Weights of a small image captioner: decoder width 384.
Rows from block 5 of the image encoder of a small image captioner, named by matrix and row number. Rows with one number belong to one channel. Each number is 128 + 24 x the weight over its row's rms, rounded and kept within 0 to 255. All counts start at 0. Numbers have three digits each.
After each channel's rows are labels from the 100 images, of 14848, where the channel reaches its highest value: "peak at" is the part of the image that holds the peak. Only what is clearly more common there than usual is listed. The data: regions of photos with short descriptions (Visual Genome). In brackets: how many of the 100, against the usual share in percent.
# convs1: 3x3 conv (encoder.blocks.5.convs.1.weight, 192x192x3x3, each kernel summed), inputs 0-191
# convs2: expand pointwise conv (encoder.blocks.5.convs.2.weight, 768x192x1x1, transposed), outputs 0-191

convs1.152:157150100136137103150180111084143152146138124161139101141095134150151148106101127091108105106101112109111100134165171095122117112139150163109163114138154134142136120082146123085111117097126109119117096138086107118110129109141118136132080134133124136146146161161160140149159146146137147129142117133094114146128104105125126062119121119033104155134108108149119113169173150114156157163146159169154112136133157123116133162165151126154124112135144117070126109157120145140128127082136134096140119147151064141147145115141131152130113129125112122135101139104108140096119109102129066105
convs2.152:131124163143133126125151110086126137131129154116139149102127156150122094124107104138149136152138138147109178121136127141153129141113124145139170115133156153133159122150134095129144129143134153174125129139131106095142142123133115140205113115138130141146127118173181168148084158160174131129129086166133147132123138136134163126131132140121115091104141150142145149098141147140107169163108157167139111110122124148106163150127140167128168116115148127122151143138152090111148119146184143136104116118175133145117111159107095121089117109114157129134105095120147124147163105144173154113
peak at: centre (25 vs 6.2)

convs1.170:138145132126100147136100092126133139145139130038121183155093112143160184148162097147154170151171159155166149094156146084160128088097135149109112113129130122147133106117130123074126146097124133139124117117173104127109126159120114144083143126104145125130140146137150128117132104154102095137124157123128149150139159130161156097141149134119133091133103106088134086116160094088145122166114111123108093139132168140117128170106153135112144099115126120161136109144112138102110133094139082116173148155178128136161108140161131140139118154120131130129087123150150161166100142127162146131
convs2.170:128151088148104125122126087135112139145180136106139095139117109106133165174106116149144137130163118125142087128132169157112131120117179158117146119123131127123178099132093118163130157142125133161108149110150109129117163132144205128137133106121123139127156143166110100141126152140133137128120148142176109124115115177113101146136123126126145118193137096161109123103149117125119124123106117120129086104133124190137149136129083139123113138161117136125149129140141129190127126130155100140109120128159121153134122144124175149110126161124163145168187135110123126135135109124073131126
peak at: centre (41 vs 6.2)

convs1.58:160142125144110164142097086158133155092119120117133115129110104086141107121110130121141132132147106150133136091077077126138128089092091105079116125119173115118107120101147124140114099122123121125121190184125141125124158165129115147089144158114164153153130101124155129108113116156131097112117155077120133125107114059133124161100108089055098128137139115144123084110196113099123107138109101118083097119124111120120120115148120157143111164139143115125140133143123099177144115096120138118103110105108084129114119101118150144106093127096100133170143108126137136131155120089125106110
convs2.58:098104100135103120113135098136137132123077108154118149107110110078115114101128130121120115101119096077121174121115114132124106122104121126145096130127143150125138134144102144162097142094162152112121066145088100098126154124138092130105127168135110152147117108130141138141158154155160120116115120151143108115106132146117079161111131112104144132128106108121108106120123116128120095091105125125115140137113122126104114120125122133084096126154185124123147128122125151146132135127165100173112123118082131126124119150112116039108119142123127118091126143138136123126135168138100172125
peak at: top right (32 vs 14.1)

convs1.2:163160143145141126156076146153155142094104103080099147123096099117124134147144129155155168158161156161161171094095107043091072089095099096131107156149115147153144164135148159163144148153146148144139161148152143148147098094115108117100144122117134131130126125130138129110125129151118127119092106116125119119123133130121126082101107117136113088097088106107097070128120118125127134121136112136088137152150143131141144137140144155145135161153148140152176122148153162137170144128145141134148141157160130168139092120137116115134137115111130119121101095099117100097111094083101121094
convs2.2:130121109111135122128131100152105110162101145151105092097139115118121137125150133146112117134123076152146116108126125114141138128140142109132130151126109117121063150114136124130106097135124118138131147180133118150126139132123166129102132125090139120121138123110093094128186114109105135122106093080151155117121108094109126160114119124154151102100102102154112119081112108128086129079127117130111086119128140133138143113127105128139138133126100148163145158138099125132144156178135146150136154168096151152161172133119111156148161136160133143107162098110163159160150077085108078132
peak at: centre (35 vs 6.2)

convs1.147:149123106130134113152158146117136140130117083180125159113086132138107112119126130114123123119133114127132128112117109157081124107105124096102098156134117128128140134140126158158127104134135127117138182165137104134126083113126129122163104132137123082136159121152113133162160167148140105156132118093139122123146091135092110121133110130134131202120089127088122162159098122142127138127116162143140131107102072121116106101169143136085098127143144094083114132134157129063141136143131192172104112160148096133153122139127149105112063074123133107082077149118132146094075135131137125128
convs2.147:146125125116165135124140147147140128114096115113141144136140133080124064134108141082144149113087148130098091156112127153149123141129123067108106103131122114125113110121134183132104124137117113117136209126089129115117120119120132113154121161140104114113093121137107172124165118119124118136123129118154122116116119104130128073141123127121160132146100127080125115184118129143143117121128135120105156208142107118077121138133147142139114124156085090119119128140138070137124063116146153126099120124164119136129120139153085130149120100116133113094097109119144126125123106133131152065
peak at: top right (34 vs 14.1)

convs1.30:122128090074118095123120141112123117152092125139127096146179151149140136100122102113092105101083124093103120165148160190106131107158151158099179099102106123122110116086080099124092106123110119130093107118110162098086132088152154146171095151168169132134129131146129141099118136122124118123135101129121123132139115128112123201111103129084112149124156122073118114143127148140141136080142122159115157150130104117118167126160122144199131143127123133122146150109106121119122165117142137079100133114140131142151151140152163152146118131158134139097166158130141150104124152130154122155
convs2.30:142144137123103138131165141108110113135121146165152096137138118195121157164091171127157154137152200119101152147140097108179129138123183105128090113110114108119143124110126116167142161143109109107121148094150122128110139095098117110180094106145130102104143137135138142102116090110116084117136106077097129152128147138127162125153155154159173146116152155109150099202129171127119174182130125137103181117134118158152147195141129123159156127074085160110122125142133098150127122138126103130104129107085121119117105136107098132111116132115146167144121148145139126122141114128148174114
peak at: bottom centre (26 vs 9.4)

convs1.44:150153146112121160138149138160120143112109122164093162117128101110108141165135119132105127157121171151149095083089079113073069110110082084127100136116078124116126140106067148139092129135134128145113116135130157124113120096111122137112153141091095141108124132112112133076120115123104135133126140126120102125133130086077093088086115096137113136114137093130111110122106133136131120147115119116113143134126178137135137152070130120161148156164148166159143139128147164165147117174127143089129109154151146092140111130159156131103136148136068118132168101114095116090158101098116121135
convs2.44:116094080125088132124126117130115122116154092151146106107112127081107128095148080214134134102120098111147123127113133119115098125121099123118121149116100107099141129107127122141136178116163101102127153122167144127128106101096120106091099141166135103109093128064152137101151095098117111117112085141140114130120126065138120157127140112134117135146118125166123142140106137107111157132149107095136129125092126155159122138104121111115085120091130101143170153106047162115171135136104146126148147137109158124140143138119159144118147171158098120099098157085182147140141170126138131157
peak at: bottom centre (33 vs 9.4)

convs1.8:074087101097118095089191100122085071110166121153147111120074110113116139132149120155185141126137142130144126133158148167119172120113133124164131111133122126112142111175109116114150116113115105121107100118124110103081102138126117130135132131074111130184133125107146138141150156098158128135121120144162107107124127119111117078123093122128123153123137099130103117121132135128120161098129147120133105148129146084119134126136132093103147109119111141187126079108092107168111097160107068145133118071101096080095113120118115120152167121108136126114114150084130123162139135153134143123
convs2.8:157116161160181141142104126121183157106175119131123148172122145074149101184097103148132126139140129163121182147139108154075127140137072140159109076124120134118124101112083183125118121094145128118141151114097133115123149111115146127133116100090134116134130153093094134110106161130112123116139134171114137136142133113126109107106131152148128129103135126121103119110107118104132129071132124120104078107160092132081121113102136137101112113143167116120116117137090134135118142093141160139136117116174124100102116117103111129146115111126135090080088108168102108114103132100172127111
peak at: middle right (25 vs 9.4)

convs1.178:143148093117076136158115138138137145110085126090115118153131102126130121124139101096147122119135119126131148112126120179119138127104144137099109158145142142142143143140167170124165167139169156157162173158153134170143134137092129128126108079124116119107153107119108117093125102133106047120165116119096123154173121133133132154119107107068133153137108141099121145127155098050107111116105135116161067118101129178141099119172155151103127133141136104167166153148125129132143153080108114145125123146170100133155134174142121138140108126129147122124104155116120163110094141135139113147
convs2.178:142145084119125112120156144129106113183101082176147077115104122121126161155123127133135129125143117135146126142128078112146131137120188129128152130136134120136103093117138100185086133169134125132123143151107131109134183139135155130154157087086134143113179147115073119131118148136117127145138137146096123130135133151136134116145145123147139103126164118135128069146129115145094119139130103130104128152130101136118102145135134121134126132153097149116128129143116158148123081085173105179121118122089115110117118148134148115133116129114146182138129150155130126127144106162089088129
peak at: centre (31 vs 6.2)

convs1.95:145146098127104127144139140153127136109111116165125110143106108122127132126140137108130122123125136130134146109129123157133117126116135134133141143113106116101105135078118146135088132141136113124115127135119122129141154149129141155174118152105147145144135079080086108075103114092093069101177140123080132155182166162145139121153130130123154182144115149127133142108133106082084126096126113101097084137095101120108122121155126123121127137126114118167136120121103110141139153070120132066112148129154089138134138177140159157153149156144161150155128178139154169146147166158173198159
convs2.95:134133101131145118118111167108127143134125129142141148153119126163115130104126111118130126139111116184132127181123107105134116131124195117102146116128128124133130087114072114111100140164125126150121084152075126135129170132127134124099145130050119131117166135122098097117169144129128122133110144118105111111113101175094121117114096132136152166148116105120114126121111107150118104132124120128080102109130123101084105108146116114115111177173104156115112113154117175148109043127127116119115119115094113112126117116117107092175109140113139139116127116185118122111115099133128106107
peak at: top centre (26 vs 9.4)

convs1.83:106130114129182138122111159103119121092125123150117078120151110099114075114090181121160137124132091134125151139127111071124130152126129126078153139139159132112127151143159156110150104119119122145111137175080145118135139114104113114145094120144088143133138129114130128174137155127124179128134070128100091130149092146123091107099103106052087131119147112182118117111127109148102105120107108111135147099139111132126092102136113114123105097095099107070100115103138116146100123119122117157092117131133098110132135129128142106147117122133159120143167153109104121083156119089105068123
convs2.83:111109124124157121125105101122109118128104097162127114125119122117102152062155144090130123144114135173102127110120149094152113131115121121152133102149122123126150159122152168076144090167158125148079151159156119135133103122121084124103120138151116120123127134173159140115149162129131117128120111100141149121115109100103187090117101129109104102105117122112132109082100122090119129099109126154160109178112116110122125117130118151108152125095118128120122119115156099137129171097115120106116131114120125127126119113129121084137120109124139152097111072106132126107114134172142116100
peak at: middle right (28 vs 9.4)

convs1.36:130121118119134122146098103170121142136135131082129138117101090134133131139133158105133104113116161117121108099171140059114126125127129132182125149130136130120136141178113165135134154158143121124139119125124116143118156174124107139125128141103135129143121150098126147112147129129133082147113128091168124136112102108124143096159139128180124100138118139142138108125132151048132138188129151123132086141129182126127146142088122119156107125135137078055099136144145098098125123163147157195116110170174056140149095107163129143120105166111130130157112127144118147146091127116149094122
convs2.36:187157152154138152137120155119130160128106134141146219068149124113147125120128182144157163132120156134114096141152168167115151134137125121132153136126131123137144166124151105139148104108114121131128110101163145108126135144127119139105135169137136116125142137123160115134117149119120138134138138113133116132134141102137114121143128141154095163105110154108126200178118135152172122175210154110151126082123168132119126156119177114153126147158128137153136148156096058121141084131111123103138145149186151166129144157152136117137151124150145116148167168121122148156145099123119122161
peak at: top centre (28 vs 9.4)

convs1.21:131137108169150138121148117165120144121138126147155067120078137129118106090094143132120108092104076080080131099119114111112121116085094122161134162162139152116158162133119163161118138139142147130131086132089130147131128134143120143180094144111170142136158110108107149116152152103175086148139146122118140127133126130093121077138147127165122165141111097161154122146113159136101172135150147129132108135118099124140150117155154117122129124117103103106091118117119075135115115143114179127137137123128114179151095117067081094133109080089134101102102135086146122122126110125117144118
convs2.21:140123149127147124130137191134125124128143120088128173111114133102106099115106142163117126105094164109092175108120145129159105133121101140116123104124113135127131155138145147156158122114147140127131067099130104138125125118148148132110126143102128147138133118053151128122102150143138123126129172139154149137125153106117100114123116187084129144114124130119136128115157132148143089164163098149167113110127125183144096101113145134088116142137139152134137132123086080110139095115131168136140146133189143105127126127171120127155136118145110113101134157102139133134133140151070138121
peak at: bottom right (32 vs 14.1)

convs1.142:141138130140148097184107141166144141149134136094148143137159113137137154120134219140172142123125133134131134113141112118114122155148130111137108096097162110101086113170067117110123155137153125121140170166123118127153131159096128132106116112109101120112103118103132125123128110123111103129163111101154118135153127083100125148151177140157161103132082115171141163116131093056149119172131139120131089103081093146140109123041110107120141120132130085123139127157119124184147140166134136175119131135162123134135113135129120128108098149118109122138168134159128109126125119116137114140
convs2.142:123166140141098138131175163111117146135116107186163138100136116144132207176093165149152154143169092136124146155133137157128129145134176104106194103124125116129134139112089060136117141143148111154115135125133150116108154128121138117099130077106143124112170133113122113113139139114102112153137109072108107139126130121123149133155138126144121139136179134135144129165144138149112131132186132129115147115113091105149103147128121140136165151146075119129138135108103109123136103101091106116116139126049132142131131158151163122138130147135158130139171148123125140135143170149109120136
peak at: centre (26 vs 6.2)

convs1.122:119104126116174106143157150127135140156128127163130086126145141160106125129148151113110132127128137119137134148151154130077134130159146124131106129137105135131149118118129133125101119141123096082123127075121079127126089105153119139149067143106138077107141161155120148152154152174146160159140137132130154141134108151127145114142096137138114138107044126082095161154049135134119138112132158150129144106095113063092102120075120146093119098124138113084087137139184135086114133146118143113118118138114115143119124145158174159149128138154153161099113140120159122129091134114152116131
convs2.122:108167141129148134133194163119123126115124123134120107164140123148117142076138112110119133142096132145141099139124137083170117136138082145121160108128116135147120148119170155156164094148114127115163184105122149141120102122123114130156114121128120136125152136039108124119143115131117122133119095128108127127109121112106154095127113127136164168127105102126146124114126118105157167058147169174116151096157067055149128115138120140174182109089171148145177151089052149158144101177172117112107143139154145113152145136110109176157142149154139174131118140106162144143142095100115109125
peak at: bottom centre (30 vs 9.4)

convs1.47:173167143131115148161119168145147151105096111082079168134157091132126130108123106097116097103100135111112116106102124054103056126110109100146122145122086125123125136152114138167136118157130126143132119149119144136138097098069104096074183088129096145164152120150129124134125136121086153131128093163164117128165162170144135140095123117125136078117153133144115067123136088140134099099116099123077151130141090140140131112147117091124119146134127142142143139122088129155134138154129127157109118136137138124126101133132112113117169123126154118154159127127107135094157104099111137135
convs2.47:153120092096133120120119062135078096127121115154118134098131089100105157063158095061122129108126091127146126102110108044151123112105106129124136177133123114144120151126141177103139126154146111119154148159204135167133133131117123132098129116126113149109145142113165116122122157108118113120120075152154132122124099128123140114125094120108147077107123113179118093090150112112125118096105119148144122081108108136158143094128086135165126122106161174137117126095108140087117163148134125140173130138139124103136132123099134140125136129135126118141205081161123125128126118157159095128
peak at: centre (30 vs 6.2)

convs1.56:082076122100143083099133094110098094131112117110146123132107119132131095088073144145142116094109066096081137130147121090089117124124129137156166139130171128091114128142128149119115116123124146164104132142099178109106118134135117142167137142109131163157176107110109142138154161140165084146116115118151131129125103106109129118095087108112100114135166085140129100152172159085120150137132157143123085129138107168147134097159152141139122139129123069078108148123115093128135131141081147154083113098102123138122105123123125126121128123109142120183112133108135132127126098114120073131
convs2.56:162078123120094119118105164137131121152087110097117148139122160115133079127126126124121122109135155121117152120133105125112136137116131088184093136130139126149095136138155103153163154093118130128116083106112099104141119135127104133124126143164121141128124110133136158129081070126135123127130123100146127112122129094123154161126108137138094125086132112132120118128148111111184121149158150116135110119130142135109106128116097123138114081133105129109102107110141115073108145089096083132124110114146099132118108113177106096100111114103103104106119129086122109102109184135151183143
peak at: bottom right (50 vs 14.1)

convs1.181:136142127123124147156145161186135139128138133124121073125133129114102138140130125096122131134118150133140135120134121106102132128147131118116163154123133131112120152130114151167119114165120108127105102141093147134102121108110145143135057121067118111164160131118091134078107116113116125123151115094102101109135152108112106116151102127191151126159151119118123160104094114098123109140120105106127096109091091065108135083061081074134130144135113125138128136098108137168165132121116094098111114116160108113095150184138155157177146164181102181154129136123119111117103137126137135120
convs2.181:117145163113144118118098081144129117094123122142125113131111132154106142095136107111103119151123113156143137144129118084127115136111088136147152131114110099121115145090075161147147139170126091149103060160122132140104109109102097105156111058092121110089112120075120141100169120097083083107134128131123146138134128105112159122135117112115167116123154109121130122108125129075133144113147119155123161150117131070132124135117105146111157139108109097140140134114114165130136091131107165184123144133083141128134139130169132052153140106150103127126124085091133136127131105113147083086
peak at: middle right (27 vs 9.4)

convs1.164:120111144110126098140148170113134121127123131117113129106195120125099106126144145120152114127109154124131119138111134089095088130143123089107081114124078122128141123169106119140153107126103088090120123146098095113142118108087096100087158091132096109134093146153118135161145145125116178139150111153158128137153142140136136161090104105056098070090086129137085114126102099148136106086111118121108170101143116117125079118067101097111115135124121156144145151122109140145124112168135104167106112118113114109096118134138125128127165145139137134140195136136104108102163118113113107145
convs2.164:126122118100105107117145119119097099109094112157131122108105110111102167101153111092116117131113098153155148117109111075144109134117120120110139130157120131154132148106140152145137118139156118093146166153148181138138159138120106138089135097130135134114169154115109117102147175125098104143119103138123115129117115127117135090125117127133136126072169117146133110127124121103133103086125143145148153088130099086146130108118136126146154133124156145135145131092112132132138161099142094132166138121113145113126136131115140156114129137152105181136133140127132134126118124156163107114
peak at: bottom centre (33 vs 9.4)

convs1.54:104115113104134100112110080103127113142108126076130141146113133133156143128125131155138145113132114127122152142147141093149147129130137151131135141127157127133121144136166132111134126134130135141134137144142148132098140109099085122126133125128131152127151177164154161152143157153164105143126069091113112125143095105114110113128110126111125069143154116124137115133167139066148140161139138142150086138127091182135141092145137141117102118117128036042126107124138117111127127098113119147054128122125117122098073117124115124108109132104142130177077121122121121116130082100117053128
convs2.54:183092147114094130128127150147110121124074130145140141118135147103138137142134176096155145119131224134103113089129122169157143130134125131193112126125138118123128138136174107122165111122116126134119115134145112095116126126128106121165119131191130118124102140146146142130116141126140120123116142144147120119128084135109097086139088169127104141106110107136114101135165103102134125156105178115134109111130181145107142135123127114152159078115125114124104116108175072117119146110115071163115123125140121154130126117165133152103123111120111152136163136082127125120127104138112171129
peak at: bottom right (51 vs 14.1)

convs1.156:096101119079139125135123127087114114152140152046138170145153109137153142126148137128155155115151146135154181106146131117093120132137134132118124111127076112087128105145115128089116107173139114141141167124179147161134103118092085122120120136106119138123146159138134134094127111168104089132137154132133127152151131135103113143129113130140113104114123147121141100121150103072134128158110120116089096110103171165130114182072116160130156078106123073112082103117146122123098122122100104181127100105121102119100118147163149132165143161139157125142155146146142151136130136082146135151
convs2.156:118144086116102147135145102114116127172132144158150120097154120117141188137146157123147144148180097124082091085127164149152140125152179139122139110133143141150158158153103129126144103132124140166110133095165110119130142151156125140114149092151140145135149151145156089140140155138148148135093121144132102128110089189101111096145106150132118109162158100143126117102120127103122112152150142138114118073122137122131155151119128116136153146100124139137142128133127130171133178116118100126126151145091136150159143134140192139114150145156135175185188155094133144135141126144088162145
peak at: bottom centre (25 vs 9.4)

convs1.37:165163136126125137162044163159139163148119143106137137155120140158148161099116121083123107097102114103105143131135142114116116103115137138157142139117126110113118132102127151110116136141135109134119127126145133141115123133099114124103125110071120134132163155150119168102153142184183102155167142149110133148194142181158142093135084117166133115139093126078112112130140126085102117135119126129135095162129126144123135130185157164120130106121120093139132114134115120087123150083124148107138112168164103163124083135154133144147147124104188134143092176121151158150109132118148135149
convs2.37:145174130146155137127148161101134149147121133159147110102142111145131144138117126093135133150130107156129117188134101107171133134149185166113175129133120118127139159139104117138078137173118133150123125132136116161115175131147132115121144123048143140125172151157123109123107128131139140141117133148089105119114105143108124139120112116169156107157153109116128096122136112100111143137132096160157132142144130113152122114128161140130168128121123163113092110160160193170109066119116102126112125123130110140128123103123136119159115102110171163148156121170118123104113115143099118115
peak at: centre (26 vs 6.2)

convs1.171:143149163115180122145166163109102136120141151134147116133135145112125137117081138175141160129136116120104175128123097075079114131132103106035131140119126106099117133099136142127106092131119109115107109135099116119107080074113117106156073135082117087099102141114129167118155147124158157148091107107076116110101107091086105103121112123089139136117101135165131116139108159129109143100131150135156129157119139086102128137137123144136115131119099148163123115095165143135129124110123125071120116107098155136106105099125145104130133142119121124140162135095121126084184127110132105117
convs2.171:140101131109129108127142134144127114097110136082084130171125143100114109104159097100104106124100096090136110158108154135140113114115156154124115134126132127106169096122160092101170137092107125088132146109113140137140111112103093134124108176147112098129127136162114117137100095126127132120131120107165146124128137107148198155106148121155057161161093156128133143166146141131150127129096148124164178121107129137132135151143135114119113137129110144115116115121142133128118122141125142128135110117136118111115110116100162157099118109111117121071114105124107104114114095158096114154
peak at: bottom centre (27 vs 9.4)

convs1.24:132131130083116109113129116118096132142098124151114160142116122137128168120131106091089106109112138107116139135175167168134138140150163182144176125124110117124122113098135127113102123139130135133124111116135132134116103116118106115139138137049147118148150135128121155072129122149119091147150129140116128150168143146133126098157119142143180186168144160112153117143149133068133134122127139134105076183134127111117159116191135147125154098108111074123107076117129099115096117116108098086101104122117137123124072102131130124135127130088157115118106170129154168156145148159160158158
convs2.24:171120111132135141129134112106143141107124169138126157145144128176148105123141091115151139114132180130117099151136113129155145108131186121153084127089136127109105125144161125147153160133126130144114112122089137149094169132140091103093132144165155141137104119131152118144120103125150141111140098135167140114138127167138151098131137159156110114111101135107093144107086141111118113104093161098146118151144156145142163119118070106137110134152098137125089115142128141119109082155158122104159114130111106122135130119116063097129123100106138119143122080170106119120119146141102116126
peak at: top centre (32 vs 9.4)

convs1.168:168172140128140149152147132164135164148125143132125090173119134152154165133118107132120158141149127139139151136145141095078121091132147154123160149151134143152138132116144144152119126137131145135125122136127137139105109093125147141150082146082154063172163133159126158103141136149143124148138107083099103106124096106109114120161122141163169156170144136113149163137111123123136129116134128138152115116093120006062123087123085127110100115121116110121115113111123127138123160117146099085129125148165133142169089133151154134137105135125110146092093149093114142118113128129132104139
convs2.168:106142150105127118123104047164101095153122120155123084140114108116107141079160113122122117108117107111120114124124135114126115130109114129143150156125121120126118151116118150131126152158156114107106044172140107152120124121111088116110116082158129128121084121091123150113151099104105108114119119122132107117111108114090129081127106107122179080094116085110121112076090105088118102107128079129139130174118132104119118145135096151075150127146142133124094119153165119101118108117094126195139131124067128160113124101142145045139128119130117110144137076080108123108111104095141058112
peak at: top right (33 vs 14.1)

convs1.131:183175072167156143164114122197154165143120119147129113141108144127144167126105184133081109128105117113111077132127133105143140126118121135177109117108133124153123126113133110132144144109118129110123092107102086116091154130149132147178102153144158109126118144154138155137150155129151126139139122072076124126122136150173124095115145121144120117125093120136126126140086156131151153120160127144137117110083095078087098097093094124098100152138141122123157104153150137126141134103177155098136150178166078151178129135133137133132101113130129135141113143145120121101143145093130135121
convs2.131:117176144127134110119132180117116138184137131105144140108114126163131121127116144131124124127104131118143156172129084116149132153118129130114131141125137124133132129131134148120102151135159128132124107096120117103131115134119169133143140102115131114133122129117158128126117119125138133141127179114085100105112117139102088124118117144099125102162124101148126149120132104136110126103087095148119109146167133177099107106155108112121113124120126164116120136117116110072139080119079129134126112121159126126115116117159154125162121146115135122095100126143149123113125111176066118132
peak at: top centre (25 vs 9.4)

convs1.50:146144140086117126149183136147117150143172157117156170161125112154147159111110078127133138112121142116124142088123105122113154129118117111105100104117092110099092110132099128099107095118107106114088098085099117110103116120073107091085131122041089140180124133099120144079110109128105139132143139135171121170159143078113121093149104121135159142142143148103127121105106088148122108134102111107095155127128134118116139126135134122121143133115117175169134096108133137107118128191127153131143118149159139138144096151150151108125137152144085114149140160135121150125160149141176128148
convs2.50:136089160113117119124111124119128122119121109135106107143121116098124109125128102113116117112104161147130125149123143078109123113124172139132130152100110105103161108111130120068152151138112103075124121093153142145114104105096112113081096147154112098103092142160160102117128094100114116098123093140148101132131125121148130123120142117116082163120073140155137104184124136149128098156157125137123134122155142167136114159119140114128136107088135114128135129111128165110130177143149105096125126129143126124139130130095141140107128094124135123123166132132135129124126150089103118148
peak at: bottom centre (40 vs 9.4)

convs1.161:101108124078121130113130103105115125130106125076112146142148104132148145132155129102117119115131157126143138122151142068130099150151138146096119164135093132153154153166176148126135111150120100137118139116150136141110154153113110130115127126126169143132151191141161155119135094164117118139134134112151128154132128119149135153125107125099133073146127185126134068133146117072138135162125147134131107118090140157120111153093104137128130100111118093066085130134141096124100124141095126197079105101105093114097087114123121124132074127120116130136161147152126172125135173088171111156
convs2.161:135133101127117139131119106182136144142100163120152158110146136076151143141146158120148147133195190118114082106138148197138146131139135150170141140130133132139119178133092138116170091112150131151137124122184132091123139134134121130142123114130130116133108138133180124131144146130136129133123123163185102131135120150135077038139122130135110138106124146133132138163136136107131122148124178131098131102109168119106135157126134136127129134115186103142170160127127070146138142132116115169153140144097135141148146167127146102108142145143115144151170125087149147159142059114117163141
peak at: bottom right (45 vs 14.1)

convs1.123:118118095122176074133122134105129101133141128179142098133147160124126112121108186129122146143126121135120126159127124154113112137158128122138105086078076092090063098138064100102127118096105114096096120101102100089114141118160171159159113133147120128126057115105121107125120111106103130105149123132143134127149098126092128143122148134102113143126097120119131159134100146126137128106138136133121140118130114111111111122106102124144113139135125107113157129121123150118161128161113142146118105121138082107115187159175174161170118157178136150136166179149148136135123155175141138167
convs2.123:138136165129141146153147146072130133081128158112142140112154129191131141189142180120142140160126126169112098144133133155125138126155158086088185114142125135151152127129133101104130116105126132130134106108079166124129142145137115137128146106141157125128137115121129128122156108125142149156155128071120131157147140117146164082157159123131130116117159189125169183153120188173134159159157137151100178122115115154102147179117158135163167178170080115147127145154118137124137083122084107061148147138099142120136149166149099107148139121136160133157113131146110157158151113076165144146
peak at: top centre (32 vs 9.4)

convs1.141:111106120150140098137092122094132126142174143086168115130104148137143110125094126124133123120128078123125166138154144094128150156142145132132138139128138115086118119093124146124109123171129132133136163138154150136135089130116106111117085123142124148061162150142145145172142163162197097134083158110094137139106099135116141093131157146161097124118117104131153107130130126108123137174124147135152091121149141183155139134163147149127121100106116067053098119094144123092105113082113100104134108120113092121097124124126123107133101109116154120134106109106134101134099091094095091106
convs2.141:161106134151123149143134143119154155108094141086139193139166152109148136151133162118151148127125164096090086116152167145138163135159123112158103099123116117127146146122119098139141079113114113136098127093161118111115121126111143133162113174121130101119116134136133133121132116112119125127111177107137144121121114118115105139122097144102107156103151123108125108172150126108171147176135165170161075081143167125121135138099127151118118124125109136133110120104149091137107094129086099117108130133112122139124130114162107147107131122136107138105129157095105125131134095115076203122
peak at: bottom right (32 vs 14.1)